A small multi-label image tagger, trained from scratch.
Model: 32-pixel images, activation gelu, patch size [2, 2], layers 8.
Rows from block 4 of a small multi-label image tagger, named by matrix and row number. Rows with one number belong to one neuron. Each number is 500 + 40 x the weight over its row's rms, rounded and kept within 0 to 999. All counts start at 0. Numbers have three digits each. After the name is the row's rms in percent of the matrix's.
After each neuron's rows are labels from the 100 images, of 14976, where the neuron reaches its highest value: "responds to" is what is common among them. Only what is clearly more common there than usual is listed. The data: aerial photos of the United States (SatlasPretrain). In brackets: how many of the 100.
# fc1: MLP up (model.blocks.4.mlp.fc1.weight, 960x160), inputs 0-159
# fc2: MLP down (model.blocks.4.mlp.fc2.weight, 160x960, transposed), outputs 0-159

fc1.238 084:530518444502480528530522453584487496447532545508445493447496565448549514462458532493487500438467554448552516570459566516485539504484508491463489551412562527470534543517495500460450495492571464453474467493510506519499505547547540544495457496510414508453498505520483517371485540478444459546545534543510432464473444411458532559552451462515475479466485541499521448551562557482552495533559537466571532545466498561477472479529511476517486533500576489485461535479431459518569484463530476
fc2.238 069:519491521496474514423475503467483408560588465490424449492480496527529485485556490433537578523540480494480525499477465441528480556517542533513528579435490505500528497509508541474535457526482509427471536476484500530433429492516462444567538518470557536530472476455543456526543511518540586449461495460504522521507499537531488418448479585491496558498435433421551453532437502497494454450491475515561459516499522511495534502509482440582525577489546498510547552515483497565510438458482427
responds to: crop field (33)

fc1.726 110:533508521498570490502546569524486467520458520433443528539544529458437454530521523487480440446468523455487486468459436517528490482506501456489473547480420557456479521430474562516544542495491548524532499456599376487472517500534495540525471503484493527479408479546557496439489486477482526532508583559545491551549542492520528530559427504523399542542498424571514490463470556482474461450484501520589502479462511522559501467534531554510532498499461432555449475471521523490474514471452513
fc2.726 096:454572458518475502488513469537475484510464502541500544505566516459479458499499475533491537481438477439470529526466493558553557493499489485578524489483511470498469453531456516554567432529475478486505568487482501428630543545472540433488454498475521550518513490551512505490504444483524478457566527527412461498416482469517528487486534416456459577457543546517554486551529416500573485550454498506491473516500509453430546468461482600472502517496577524491547480540447569458491445473472519
responds to: building (78)

fc1.439 092:492538498515511469487516548559559543461482495451542492493481445435430474407521472441477486456534479464549478441504518478428554510509559457446501530492544465428562518482511519588499486479514541504495486465507464447529451486509476518472442487501526389469444526438543490469452551517511511466570568436535499480500520502523499523466548558511520465499528443542494465509460466509513557520529379467508487534528505501474527544532474583473577516584526447453427526571544508555501515548540509
fc2.439 101:474448505475501590527481466537488529562525482523435425586505526500473479535456530584462474482467502507632529477536475437497445469468464496451560539525470522469580491503408478491586461473483533511491535504510510538501496476536417514485537475544500487489530529544447531556504530490526452442436502469490521546452467496510478526553548545455511458545495410488516552561454538435496498526453458483507515455523500494471498520532539521460535590469410520503514492438535456546465473440520544
responds to: building (79)

fc1.619 043:440548571503538464527506510501477526476485484516508523516517539541546523482519458437497444555498492537545518519451570464503440511496546573457499521495520559509494534464500534458467476527427501442566520435510517470484431403438413548509522443502540453501497505437515490537551535471450549519542547467470527523540478506559510470489449418556430534484501429435484521583567467508550557512530504467457470438482525455501540467500494513500538486480474500522491428612437513445550448498525531
fc2.619 039:543513509515440465521518538556459490516504522523538523476475544535505498529495545472472517493478452486440570567467502529545437507499488486509494444492550418537451470550449501560486601439517479461494531462481445457554491469544527499531476527442473536472468400506538471488529504510502479449490513488510517537437476439464571450518499512559545541492472563539453495514539479553533415495477581554463491439499607507577487437522516487510493484423469529556518450553523426499520487516498390
responds to: building (68)

fc1.421 134:560553457481484491530455549476470531470509541536484532574583520458519585464489415482487530546514439601548497462521477585463477470488498521421481539533557560564466466500513496468508436508469558552457534487510473498488476556472453510514434534543511407566460519467548527520517457519473523485577493440450501529476476522521484545458480469513469494445468504477544466583569501446542490544478467465459498449441486462469473463492579472541483485464508474551503459507561452459508488563550525
fc2.421 141:461517477500478475520461514495544480485546539378510548470480485460513522480444474470498472495548513456553473487488553533460499434414504498532498502521518544473503529451526540504506485482488490493461544467483432470479498501519475474576552457473570528498433532490532423474492500521534525498511542501488515482404506513469555454539473489501512543580524412455587527511498528529481519488568505549510438436385494519525461566444579554429539470496565461540566569547540511471447536528566475
responds to: building (68)

fc1.160 110:475527452517532456488500499455516546461482493469546499477490549545520504580588450479454515486482488540509446424475475476428480460494457519471548552500497479506435516482589450512514579502488521534496491475508446496519583466420496461551600521508556491463518578529516512485546443524527517512456423458516571475447499524511466494524481557460506469569482475453474418490478536471488574483510442511445503505476529503494547508519450550535610510408541546499461508507463510547454509507413548
fc2.160 109:526507489435553458510544475548500539458510429497487521566516444582587484536531468528476484455440510578492481523494532491487502564532540473474484555473562507511525427555459486475444526542473467501487480424531475444436448404529530510443509511498441533542516521519464444465513570512464512442511528480584531458521499534440543473459576498481498485518529478507519492535456489443454459508576520449520493525569503540515458523428480463428555527586562525476479425520519499494505446511563503
responds to: crop field (30)

fc1.616 107:497523518515441556549575496537517521473422502524504448542460531500530504471455527477498493514429444498536474514482525498517436444536523449587481507412550520512490481521507504483543427535491515455463521513526422511488535430462456512495551518515569498431533500500502515559461526539547431509454540506465533521498566489548452469541429462489533413420574500493504478560474592439463446473464488487552533543584525478492521503584577484515491445510525510473540479446532512552455523513497431
fc2.616 100:537408445494621516512516486474498506550443466437501524555416527527557504484509506577468493466543527428453444519512468484497491488528516490491507525509449481511459496536500486548406465567504437520557488544487463420453521494587468482484440500497523461527483524492527492568508469521523500529508472476597473549453469515490512500519557466463513548545543504510516519542518489470467527496538466481581479551515445499499488501461497412497379568485434509471478494535597533519456492520498576
responds to: crop field (48)

fc1.697 095:441488460490512464561540529477482528491464450552491495562509422507540514459504481527492541461505537457473473473491427623463474553544482492524455504435450473536466498495446573506543472515489504501478373450549466478445489543524515509512464441611515507502570502445537545603493525446506471509510568479508495588464484526503447495493475528465432495502477566524489510523540545504494454502535487515512547452524465563461534487539498588514497475474459463466423552520567486530538462491489552
fc2.697 097:391554499507508479487516475472485477526558472449440480553473494495431560432503449509505499499509434478488490519592528525573426527518524559469502484475545516553447493441556529561482501493532480493485503539482532492464474538470471512448501474511451437468555545563464477563489544577458463560528452480427408515545546508539454514495484455520455452578475488524501574427486434474496523493531482511461496536474458506588526548478556447522449512541461522444559542559543490493524477488541505
responds to: building (85)

fc1.226 097:438551451551497528485514510479479481462459456556526537542451486476493505515455410472576497510421468461535447530503455547481551519518568547553506558495495517593525536546606457430508522440488493550453506520524498467452553433435514549432476556503507519524539578522535507399553498492514512520481516522472503499502487475437482451510528499460502473564475486541472593440488467454526451506526482474490539526485472469564394506472498473584501541481502506504556535502499506490437543497517447
fc2.226 096:478480426457521434543424487499416558510496547446510446426463535548470425510517540558443571432517534504443494512539515534483456500491457480440484476510488540438489470550460564547501501500469520560469527523537481509496467602511450565546487567557523504482452499538461526489552552481518514540468455509503489496508521549502499504540478508528467380469492507540489410497539524528434493558549491519495436580530554460514430500508468495569492491530521480552427508483567553462502492479506493
responds to: crop field (26)

fc1.420 111:501448487505538532525460434513488487479449493488506529550527526581562549442570549467489492512488436489485591536505494569541512447409529507441455509500508477443524548487500418479529507548547526480477519484593506526495468559546452512475438482469471518564483525465504453461461481520415482440528531515527509541541487438415480506451469473505508458453449514499565421498496497493458496516506487517526472458563451429495510517468516466502488501582482594531515434511594544478534533503552565
fc2.420 105:561574583548473515467476538522514437494491523464545544519522459362500444494494481470535508471484547444464522488537525507523430489508548514534518528494504448536431458484575487473487479503510560510478489497444502476533495528465588543501506496566517493491521463511516495489527371550546545448488501482534488484536514504516537529493426532479483491517539495468473508436525543529450498435567441544522472420528464534400481559534475429468449529557501575554441496509469496455464527517492563
responds to: crop field (35)

fc1.566 133:521550533513549542527488409527506557510471401563541471498492513485483501530500548527414435480521511455548502453484575534507470554452475503564517526587449489561498475482447485452428455523542525447520487537559463473601490479523416414576512499522469489498539477469458504493507512521521505585472477440553539509491529454531503453510506517529514490485525559467490466485500462419490505576529454532442444522491438480471473466528409504542501522467482511527476560494522414549462513508534499
fc2.566 129:504493543464443520470487595419431506514498468471450576473495528552480497426496482549511462560458543483483475543477451519533551554514530456467481453468524575508498500518516469570556502555484455464485485493515495438402492532586459460505490478524541482433489511511538569484502430479529462426464424437419447533509510552541513512557520492526443542519488469478518570476516552552484442543509556507518426498540524485535544552518510558505501481503593467478455541520504523506477418503491471
responds to: building (78)

fc1.322 131:414481547469430452468549511466549466491454479517444543478458453432526546446480482536486494538462496506513494547489498505554443567499485443555412502447533467492475562553493533458529469521465632510508500508432531513433500541479505454495488551460503523504510551511525527492512434473486480506595511508484432465497498488500497457444451435512505522491549546512489535501423441501538518514559597517519452529539559480479478627528585501491534512481576489468482479509535518557522473504482499
fc2.322 138:574524517499547498532489500467502526432478516410519481474482535511470484529520524530506460460521478572537430507488463499447548478487480479478518469490475574447478493470528576466527585466529516530459475516491503517531455545531554555525481539454444467466549496427442550458489521504561535441518446451503467497581516510472428485618533468531543572521454485527490583590577519546499516468503466542478510477438514472492514446444408515459472515541429475532456480524464515501439557492485541
responds to: crop field (30)

fc1.332 039:512493559532501520524485478484488528491448432402502515474558517576448432490548563464496513457539537490557527432487500507518524484495568551512522512502502502594509496486454504528549526493552539492540517511517477471443447554491561488500556530437487448445471497585505523562481487473479534540529479576561515503500485413497523511482397553485504497398507462517593559446460498484443504476467463443480418556533521487539543522471496485459542461515488476481540444506513483471463507387517482
fc2.332 037:486587531475581446500493487454467477504574543492532487499519515586490476560463483482519477517535544538496523550531487557458472503463432549488446461481513469496468534427520504548559486519483485411479489567454477485529451562552582490525461493483555580470544560476497470522454507475479525561484431509445504465473450505528448453521544414438430521505509520461429499499513539494530414575447530526552473548508470536541518491541452507531473505433554485564476447483517540541461523438481503
responds to: building (72)

fc1.752 069:463556522566443445486565548501581480470515454485573475576566449443464491447473522445515486523531443468572583486481512527464588457500503511441468512551539460473554544521485505510499498455536558492499475490484503428532489487514416518481479442482488457437511503414540434510506533523490463431509604414504509472517513442519527519458484532489535489464482516517511475498505506506562479461523445465565486531502441505519503535546542535466523533554499414467402528562532512538485497533525528
fc2.752 072:445431529497488528505480471566449541535614444520424427597475525491495511486464522498457495460445505518600506428486454488479515422447511459469488491497537538491557513460428509474493515426526601461488567553500519514520502509544447549446465526544520489462498500554481511567443500497504537464499530500503487562483478517528473538507497491518529533533448425522479592506526590505485554494473455440481508458524505498504519440523511518444553532457479566504420520478575453534502483474495519
responds to: building (74)

fc1.653 063:493414472532525565563439465506541545516496481516542508532471552431427535458455481471550590483524459515504434545494460553465420516515513481556472556544536499561556564498510509486510539453513494458450444475548484447495544516521543500486417475472478508463547492538458450514462499450480505557459497494511444455455478507531429464473454548502545510479486550432479465540472517560501566526562495516513470529516553480460470562432555490539552464462560507538462530537518534407507559439512464
fc2.653 055:500583532515460492505532475497504506532525514474468463484496546511572465521529503540558509521540501448486509551444537481541426467449467431459500488453442480494490467455467514527485460409424432491571517544484489475514433519508512547575489453485506521525486497508513585524451523528476407488544457516551496516565564472533491411483517533488500568485464510609507562475494480504542505502486541559494549475508540495603497419437475500529517469527508494440488546451533563514442402528497466
responds to: building (67)

fc1.47 031:479471487478522560535471495495536590477463465526544552497525504423504536553412460533482495601462473505546542542521518477522486491558578541509526495476460483538491520511438506463503517502525481545538559528447487513545501494512493546446493562509501529479537478503521490539518468454486518482537497544511549446520476500487465534562444407378456534546447511555522468440510519440506464461560577485442467479512420505479491434542469474479463643455477498521459487448496477523471431497539512
fc2.47 031:403511514516540433459503521494495504429499506533447493489565444509434514559514512503478574462528500502467527556511526399505477541489482443465534476488575496494431456509484562527541582456515457456498553516497558472518506472504501489469446420499506547520472531575442576404470540491502525465508481587493485497495482460519549427475553515556546495438511539536479488486507525581468469480496508606536499500485496553478505522512453471511574495453445457490454487505503448444516567554449483
responds to: crop field (27)

fc1.486 032:491514499451516489546456477509504537493498538541498496473508452487484538488491516422517552536484493498531448486573516494487480508564539554489478541542486459405495453478468468534453477512561502591533443505478505502518522442503527530587461517486452512520549500527508535467544386499572493428487482502500516451484497446491469413515482541479426472537503461392464486459488418452489503596564538485527492534598528586498455487501416534515500486518457428458503565515515506564543548520512498
fc2.486 030:475481519491473505425422524480377525510525514479508567514503420529575446502493461568468463468451543541469482514464550456497515491531448459560530526484601473499539480470508541470474614471472479489504614535427497496523562563571519414477471541485493604533511507506516541496498545522479488506491502498492475415458460431554529477524470438530519538477529530509569480557407452541506468483509476556483528469479479547513480533495515463493530450460500520468487475461516492470494493520510511
responds to: river (27)

fc1.85 071:544591493498495464535392510527497554529502473481513489448452517518424532507565555516482506559527473490540554475475488501457410507511503445526459570540532565505500492448460482547550446437521516487522427556465476503458462573515426456463572502492507421500463497565519509554490510510508515441514573471511493550493484456498506461550537534583499476483476527538486542566519530500475494524563492517428463503504431493472445499551520408521511446435513500480505388557539522487492523531473492
fc2.85 071:467499409554539539499463578532507483513518534498555461468454559452510546484463531546598543523522526453458537526461513481534526594513534497452471499537499469479513499457478433512479546464487420456578544510505527487477507488428513443559430506502492514504562487559516562465521527477493486479452442555471485502483470444483483492556426502515468490459527511513451535492447514510515450498545497563454518527491459471462459442601495489539526449434495539473482520432559463578476614494463530
responds to: building (68)

fc1.219 083:543447519473518566512432402419486495471494483471527497487546431508478570471547460562504515446527564482583516500514563488453571475468585453520533494555484535601524448503497525559494579493496455477470529457509497556460445496475541527456446578524481491494513488522455537511514467554516394424509393534522482556528470492465444444516460477564497502551417492507477499520478508524501551528493512422490446513511475508516498529523536518512510478466495513559488543522515471473513454514518437
fc2.219 085:572613491477485440502510611454468533534463542443527529454459422515462548483482489511424541497503464509538560519524517430484463490517488522517535476552541523464424460502511571430469586530531448498526497456524481491513504538464504488530512466470429520558456531491517551493600442557458480537424511474538413493498519459491525520432463515480518514550513569490468446437461488548512561536526504510485514499506452540471507515454555462567456460528462464496495481583484513509497486444494538
responds to: river (25)

fc1.199 083:512548479552515463524485493547455477491543556551493568533471463482487503460506438505531488477470495459531464536451502474436555417580534486577444593489483430498465519547483451492486541479523519546492509559496452533467524465509538517516395500469464457530532537499499493585542443469521508525522484526496451510508558581507464474550484517493466464514474476504587498556434540479506514498523555406402485497485494523430440540526500450530432496513476472409556552505535521519481505528591502
fc2.199 085:536490506438539477481381460515434508489520487504487448560458464512456494520463458523521523513503466532430488518479574511535531541454406448438483490492575489477448466457506564519508578494552509489470537532532477515479507548414470462547474561496576559525461544599587446425463470458476448523511471471521568458528509544545583454492503493528512534491465502460512565562467517473462565510465485495503490552518501514571468521499511518549468561489476459489485468492526461552514426527501496
responds to: crop field (55)

fc1.57 138:448507460490454528491475499457504597498455531529484566442544520539541465454539523562556499456487480570510455541518416459515495485523445518434494499522480498487454584485502517554420406468528559507489489517500545451534482556514487529480432506547470548535500496454553507493483480521540527546486438500598483502518531499526425543513437511514527400531509471572439555443535503539517523463472465535439457513459448453483437420504420483534490512484501530529540506502497525524496599485535500
fc2.57 129:492495501464467518502499477477474473497394502518589414526502431467453500533475474507548572571576441528426475526432457532520462592480517535502526533478556548492560479501484524487531516489434440512487543573448450508491511508502575458514503417502498517473515538523472545481469519443501507545547491570495501469551523475478456504514546511425524452499503516479483405478572490477472441533436457486457451433546517511524462570482521536562492507590444511542554562524515508480511502474520539
responds to: building (74)

fc1.538 090:517511463489479486468501438505463520493528491558541511564525472561508515457561412460560481549540489479533618480466487460508464547517535544468498516486537531523474558509463505520505534545495420472479457524632481560458497490518451577504483526528505465475475574521437458446453481578480507474475460491545475584554504459556461512504551422487472437462427503499537525527470450520489495494453499552493541572475536467501532437593482523569497465508474486440546497464443490510448488485488492
fc2.538 088:519500487497488529484462498408486466450493505553598534479446435516445508543512504458456526501477552479439493527508557490558464560528456492484479511526490524436498444572533513582469467513470568495464498505379407531537536523527538457501517489458511509472452495483562542458444522480513449563492507473488465524580465578511574470473546487430526570556563526480519514479481511533500433494454500513580520519508474544495588568483491487467502457548500471523508398495500472498485520458516453
responds to: crop field (38)

fc1.102 113:545504472494553543531454455520450507470471457507558587490509587528468548562403568488481519492451505464511467474517526477544554514460470586500500540530528458477495491518482395538530515488551519440480482443523497488450594521513458493434483534483527549457520480519500467478496506507496520486557454549561434525549493504532451494528457545458510514443489500525472451459493523491463509478548512485626551533484413504481449502400548487535514570440497443564524517483499470513430458478487479
fc2.102 107:436544481554526393483497549511461513541486532437556360528486560446547526538534508495452515530494474528509495509544435459499518524409537523494558504493514543481461446441526513460559491487459527449526477528476568528481508539480464531490415483515516471490542504517503497482563484430520532508534523553499503503486543496497518487495545506470560495459529484526535466454509581491483488541466492480511556556526473526463598479503381513537536511444536535437481502495475474460493365452526507
responds to: building (71)

fc1.189 016:482462449459509545501494520504536539467503496502510490501443471464521618439475491554554501475518480525465487513493554566514577482514490574507533495551485506549554501505473484534494491527465534482477448448554437493477513624486532503485448476531463531589515398434493498481485385508484450446485498542470559484504512466525466442527537496511466522523487460488459478489486453472396518534540426528549512598476513509423491472533488548568507474478475551519498511530440484524543491459595495
fc2.189 019:499434523527524471500538531418463494512538520497467495472488480532512430543491507502469483492498529533510520534491521485415443524571494505495563414504602391471427429485449540543541513414491506524534533526436499495491459541545528451518542522503515528435538501539494543553512531507493461528492432442477494554481480472498526519478499514517516504468484562500487533463558525490527441480498559553472516459480578537570427481591429444491475450433462538505505476524566508488527481574402507
responds to: building (71)

fc1.358 128:525523470484508485554487473539458514468529517506492498511544457503490576395530518469436571424599484498501491580473497446478463457435517498490530519520494553492533528540462466551538519499442476535517518494532504521544449540488477541435449576442516497487381503462528507473528495493467567482469509489530602558491501537493596453564521601552429534486466530495475518470459526457453463460433518548498486566487503505499491544463525441481517431497537486551444474536474457517449484487482504
fc2.358 135:539462510527543479574489490509536517492492518460530483501481521455484511493528487507596498486503490521502555447491442457543513445537569533510443501419489552483477438571496493487540507491515546511528465561469481447428541507497512516484446507493564401499490535473513532456521430469516444481496496540440431492435477525470506567561487504509521525493421464462492506503548491512475554488642494459457523480501457501520471539487455505462516507488619444483523597547594444431553470515513488
responds to: building (94)

fc1.153 035:527508439495450539567452461451482551524472502486592494519532495477505505467533487557531540438555465508493446500515453515505535586482408577507501478493474508426456533521530599523498517500573412542492461505546483478562547533529506455558426521517492522479446460453544518462436442538553482471545469492532549464461584473427566445480435539473525501479464515517546482423546524513530502492555485465500451497476572521440479515510471533490472556462471538532507455536505500436486506454510542
fc2.153 030:388446508537560467483507434428487465517481446515407524495570481547507540513487508512490475500514504503460429542521559489464497442491513445457440453536524517535515485519459473518495527482477492438470553455465529498487414495515547557505526557520506561521532520506480521456504511490515523529526544476468488457510515539515453496471510455541438500501616470544468537462548471380518427503462533502584508442441524459508502508521451457554554536508533514487492623539584513532468526508551505
responds to: building (85)

fc1.540 017:521548484496515550594471464448501446521505471459509561540454445478559558476439541440518519477575490525522466473450543414528584487488452492476514478480441547451538497452567448518455505549501476426457505489515437461482502478505495511561490451509500502574522423495445455538551480542486438450519474538537507503545498509529459479457577514531468560567541533488452537499536449433379488493546511451458494536548474524528506484539505515544489489551479531462522539444527548528445482481496557
fc2.540 014:510456514462513485425453508502419557501539529558489448442480489544520459544510508522455473520504501558492522511592483488481465531466512468505502477514532440526440518508396543536538522478507478575552474564499510521536497606554494447444526493558486505438483510482492528536441520447534441551468454478506454519482489481475553536486464511499561413499485544522497459481522531526551418472444588494591552425449543467498499499541457489493475497454482483553492442570554433492522510530502431
responds to: building (71)

fc1.195 064:457440550510470546485489525456521536470522489453516483460532469593470556519471497540510525473454553493531511502434548565463524521502529581492473571520524546449444524520464480565475524464522516521510408539513536458520524492464506513593421501513537426528506625546579519505506487494452466492449487475450451556515423529554494456492476540463476515526499477412523501485520501476511510563495500508397466495508458527448456495485486483503453505476465444447497467507438594521514520548585501
fc2.195 060:580446513439484511521457442488407496494463452462452468509438513448506493494448455515462531513505503568434507500480491464506536492490489555465513518536530481603473458495526518474528566442500470526488553519526448588508532547509532477484465555507461531540456489541401494458517465515454440497543608541518517469495527454513526565565465432527510479534451551517537561519526481466530525480450470557504504509516514508506575491493569427542449464544485487489519545528586469430536419457514496
responds to: river (27)

fc1.561 131:409505536471456548488461487452576467468496473602512490482542490515521498475509485494525517520522455494424559539533499505535473418500528565471574494437420495445474515517492482518528469526471569493525445544471518457517485508433451555503512472446471439557537513515540529588479511540545576474557540492453441479506540489382526496485484485559543564511534466497504448481429566509463479495460568482535503507525511521502553482451453492478473489431543562559499468437508569544506450512472500
fc2.561 124:517423579493538532476431528545479538487489510506503514504564519559570456533453460558529450435526516478588536495503426497463468534463511470469521533503500467552461473482501448468499478461465481486507480487423513503501622467521562512458513469499497498455493515549491544515491469454448476500413494477494539500513506466549553514603527497441501529484480467560537528485487538545505552466477463478552460476455446483574462529532465470499392569542542469521428573493543483522510469586533444
responds to: crop field (32)

fc1.205 122:475503509509453508520505516505530502559500420478509477517493531450544515517511427489510497557550511559564472563451452468551556524496435468556512523505554518495487525481515409470546571510493577490425528509469596533455545453500565620452460508478507526492518496439496493447457428505499439495550473525427546550507480527540433470488534507546511579483513474517520502499504433520563498450524449522514536434561522445470470440435473530467523487493508439433528494529448485465450525555490470
fc2.205 136:525448498544534478440523502495531489540530509493507499490517541504530423419489459478520446441513528453517518518538509483516457474560635590545466498513443465458495551491531467464515523505556463531473520496538513512472434458506558447535516487504545521523511459565466479527531525537532448464468479463465465431444496536472529531454453495543483517498597517448534500463477531578469477563508508447481493594462422450477500541521480504508533539484405498558424497464565524505490518393553511
responds to: crop field (27)

fc1.46 127:548548475538548559530459491515521439433477527479438584481581553520508542454532554570459510490478508498496469498465554443508500489458459551404555445463552485462436480442503489460513448467512471496522420504451510500496474518511531571393534550496487504593457495475558512510489502482439512580499520479537448501508522480550529434517544511498536521482546519475484477484519542514437516583513509441523510486486446512440455562503562486472416495549530481493484497420483499416492524471539529
fc2.46 132:502475486511572514441479516488491519622495613467526489496579466446494563482475481536591538550561521481469452458475406460513503520569505506478496540476453491423489481480596457509524528537460511493539479491488495494498548462471463543509505560521443567489480483456502474497474545543457443529453468470523479463537477522577540497524463521483492508572465447532516448481464518480459464488544536493503489569427519540471443421441400459515483548502506448469536496534526519504533563524541470
responds to: building (82)

fc1.764 094:539550503444446503559456493528533510508569462537442480451521517425559521564496468527483473478421540521477491493484476500445556515495476450498518513461506413430571476474537566511439531458565499557417524522563435597535557482481423488471452582551478489532511533462500537428503495537483463507504461501470554466530490509482509491539506436554505470493537521522504464526435477464519433506473447497498494520576437531481460509455544533566474489527580482545504545500454571465471466514548505
fc2.764 097:539428533497511446490501458415512517485473495424569493473458499471511473502495502515528518523484511462471491413495531505508470509527511549424453463612524473477458552533531460451609484503563515455503496470437545499445523568472542467579516574554499570530489567482493442454454563461506521549536512518518444491445504539484454457477455521465462495453486486524512542453530489519486518533452475524502443517576483550580504479583397501493504543471483519531459473535483467540485553505531566
responds to: crop field (31)

fc1.482 015:569449465534520528534468547439521452492456541459575502527471505509525512535441481513566475486544536560506483488484527449591538466479475514452446484512494470551559462507549481464470469554538464501494549457495465457537495594575495552543466356536479478497471482455485432588500461493541516481452456522481462495556476496506495515512525528496535531517498473467482564511580465456479449523517544419497528562538495476487470498532415487498579483543423511444487465497519520496446483522572553
fc2.482 015:414488533486512510478485454555464537482601510575446499455540465482538478467528485527427500485512500487505463489561494506399489521529515500538564445495537457509414564513409496558500495465471547522517480556498482521497506506499496412469521541512488468483527471537457618449459507471472449453542460462537537543458549464508540501476511454477470448545535527523476474461502533506521495450470503574460495434404550525541502493555548494529401491467510553559565504505542493504546519460466440
responds to: building (73)

fc1.384 095:566543476436499428499477513518430526460491533542514531449489458517547496480478510441501510539542447546467499477509451525447468497480495558497491569480486523494495453488451501510488496466447500467554514561508503494528435483448446511550400549533569509522448534442539479513536542557522569458588572488531506571555507511498523483491518492462492531472469440472506437431542624481497481496469481520479435511541474428491569475492520446527448564509507435536528493572515426556463522461471558
fc2.384 105:455571503538514459547454546469564495523507497599562520548446478482493510470437504443514466458456435447576495580580498474514466500437552490466500466520506548451537517412478517527514497463539488448523544521517487455543494486493553545557558485519512431530484439510486487491544524476459484477511540536496476443462545427515492483521475564523467499540444539516530490491595419522496515457554493537462473508418502518508526432502468548459481435445516575531486542496555493434533468507509418
responds to: building (79)

fc1.214 019:496475469507577491543516461487516550478506505420529455476478437534519567471426521481518533524530515544447524421425526527515589497564537498486467496492426520445537542462566471445481486578521479458505483441471401444513430495492449506577516498490466537514523444479495449491555518570465471451483536534551494547558541514499469485503555549494486497547541488517526529529464504466370462516532461445522486592468497481528504506495489512536474493502495488530529468535554457476423457496532582
fc2.214 013:506480538484435488428489563471447460514503511547465566467507499467505441550499507497437457458466482548510454522546467456484414537446490519483516518504550460524441452508411487581515533446486513534468514536539522589432552580523541479459547496559473472494514538521491546517450506450542519550473417445464509533485497458513549548460457473490516487463467570483444481499595536529607472463450570546527538435492497530484508513521455502489510488510519556501518487487513549520538553500458406
responds to: building (72)

fc1.190 097:523435519435457535465503529636568476519550472463545490511539522409498507433520496521539481439524531468540415464530566545506449533472517526478499476503481492478526499494451484436561518463466491566485543500526440582552492574504555463541490433527511425504441498503497446491482500571466549514460514516516620486477472458483496486490477477519489526559500522505549411535452491472473516531496502486437535565510408505564478526436500512498485494470516512492508463569545499480524473499565454
fc2.190 095:527490419572451441555536537515486500532506502485450474468483516542461487520537508483430533503436521567491535497460527469511482504451483570486426441507492493500486512510479489512528472467441594498431514431486527430479434404494509496569475473496467479490559565500559521478409449459534537525568537480455442524512437547484518552563472501564554516476551507505560465520502524557484517547513466555503482454386520560495530520510529463474516527586468480533519570451532535468473527522476500
responds to: crop field (29)

fc1.458 070:526563554527597507555540536561481438455502463490541499401497436491508458504498495508496495471478495535533504536519438560475514498571560431481533575510461482517486535429486502450477528547469488497496561471436440543518473424399482525451460462486482449516518541569523490602495450548494431450495462457417467486495479485512489497453503511486491501476529512523552565518552535485500514503573481479504477587537476447553520571486544430494508564536461454443526504514490499492458466547524509
fc2.458 070:546467524393532449509436501500525560526448559476553544437516499500438507494514554510459532469520519527492508473574461503497568465507444521497459438440481479517496517608503526532480457447507491554518629491478451582510498527540423515538466500521470566530519527503400535497474508511479499540507490473518453494529552389554495492498482546560490487575487493506469502556450470464535530516467505462539525491478468539469532427532518497498422466506475508441476506577540457524519514496459430
responds to: river (29)

fc1.670 081:557465420558404487553408450494502484528503486514408500474527517506521503443461518431533499421562553409514413510517463592530549526431497487501489513456479564483496534502489547500501483501490547539538502436470461531528485498523509503498498506525488512504486491455471532482521435431491503591451561511513532516483513543486501513483529551490494509471493533407534525471541490478454486480405550563520487533498511567477475495547475528466520572534455556514498552472580431489511528437540570
fc2.670 082:505417539462491459492578481485506467537478501520495508532531492550556537493487399549515512486492460561529539488553438444492542451507566568470472523463551571492525484543535501471519428509493522492446544517509500508480474551486545493440460486479437423484510457485459545541492532472452549494501484458505395514502521516460487471496458481470483534482468481587458444488518528549449455513580528462481553541463562420565558474481489482457427575564522487513518491539575479517505435510565434
responds to: building (82)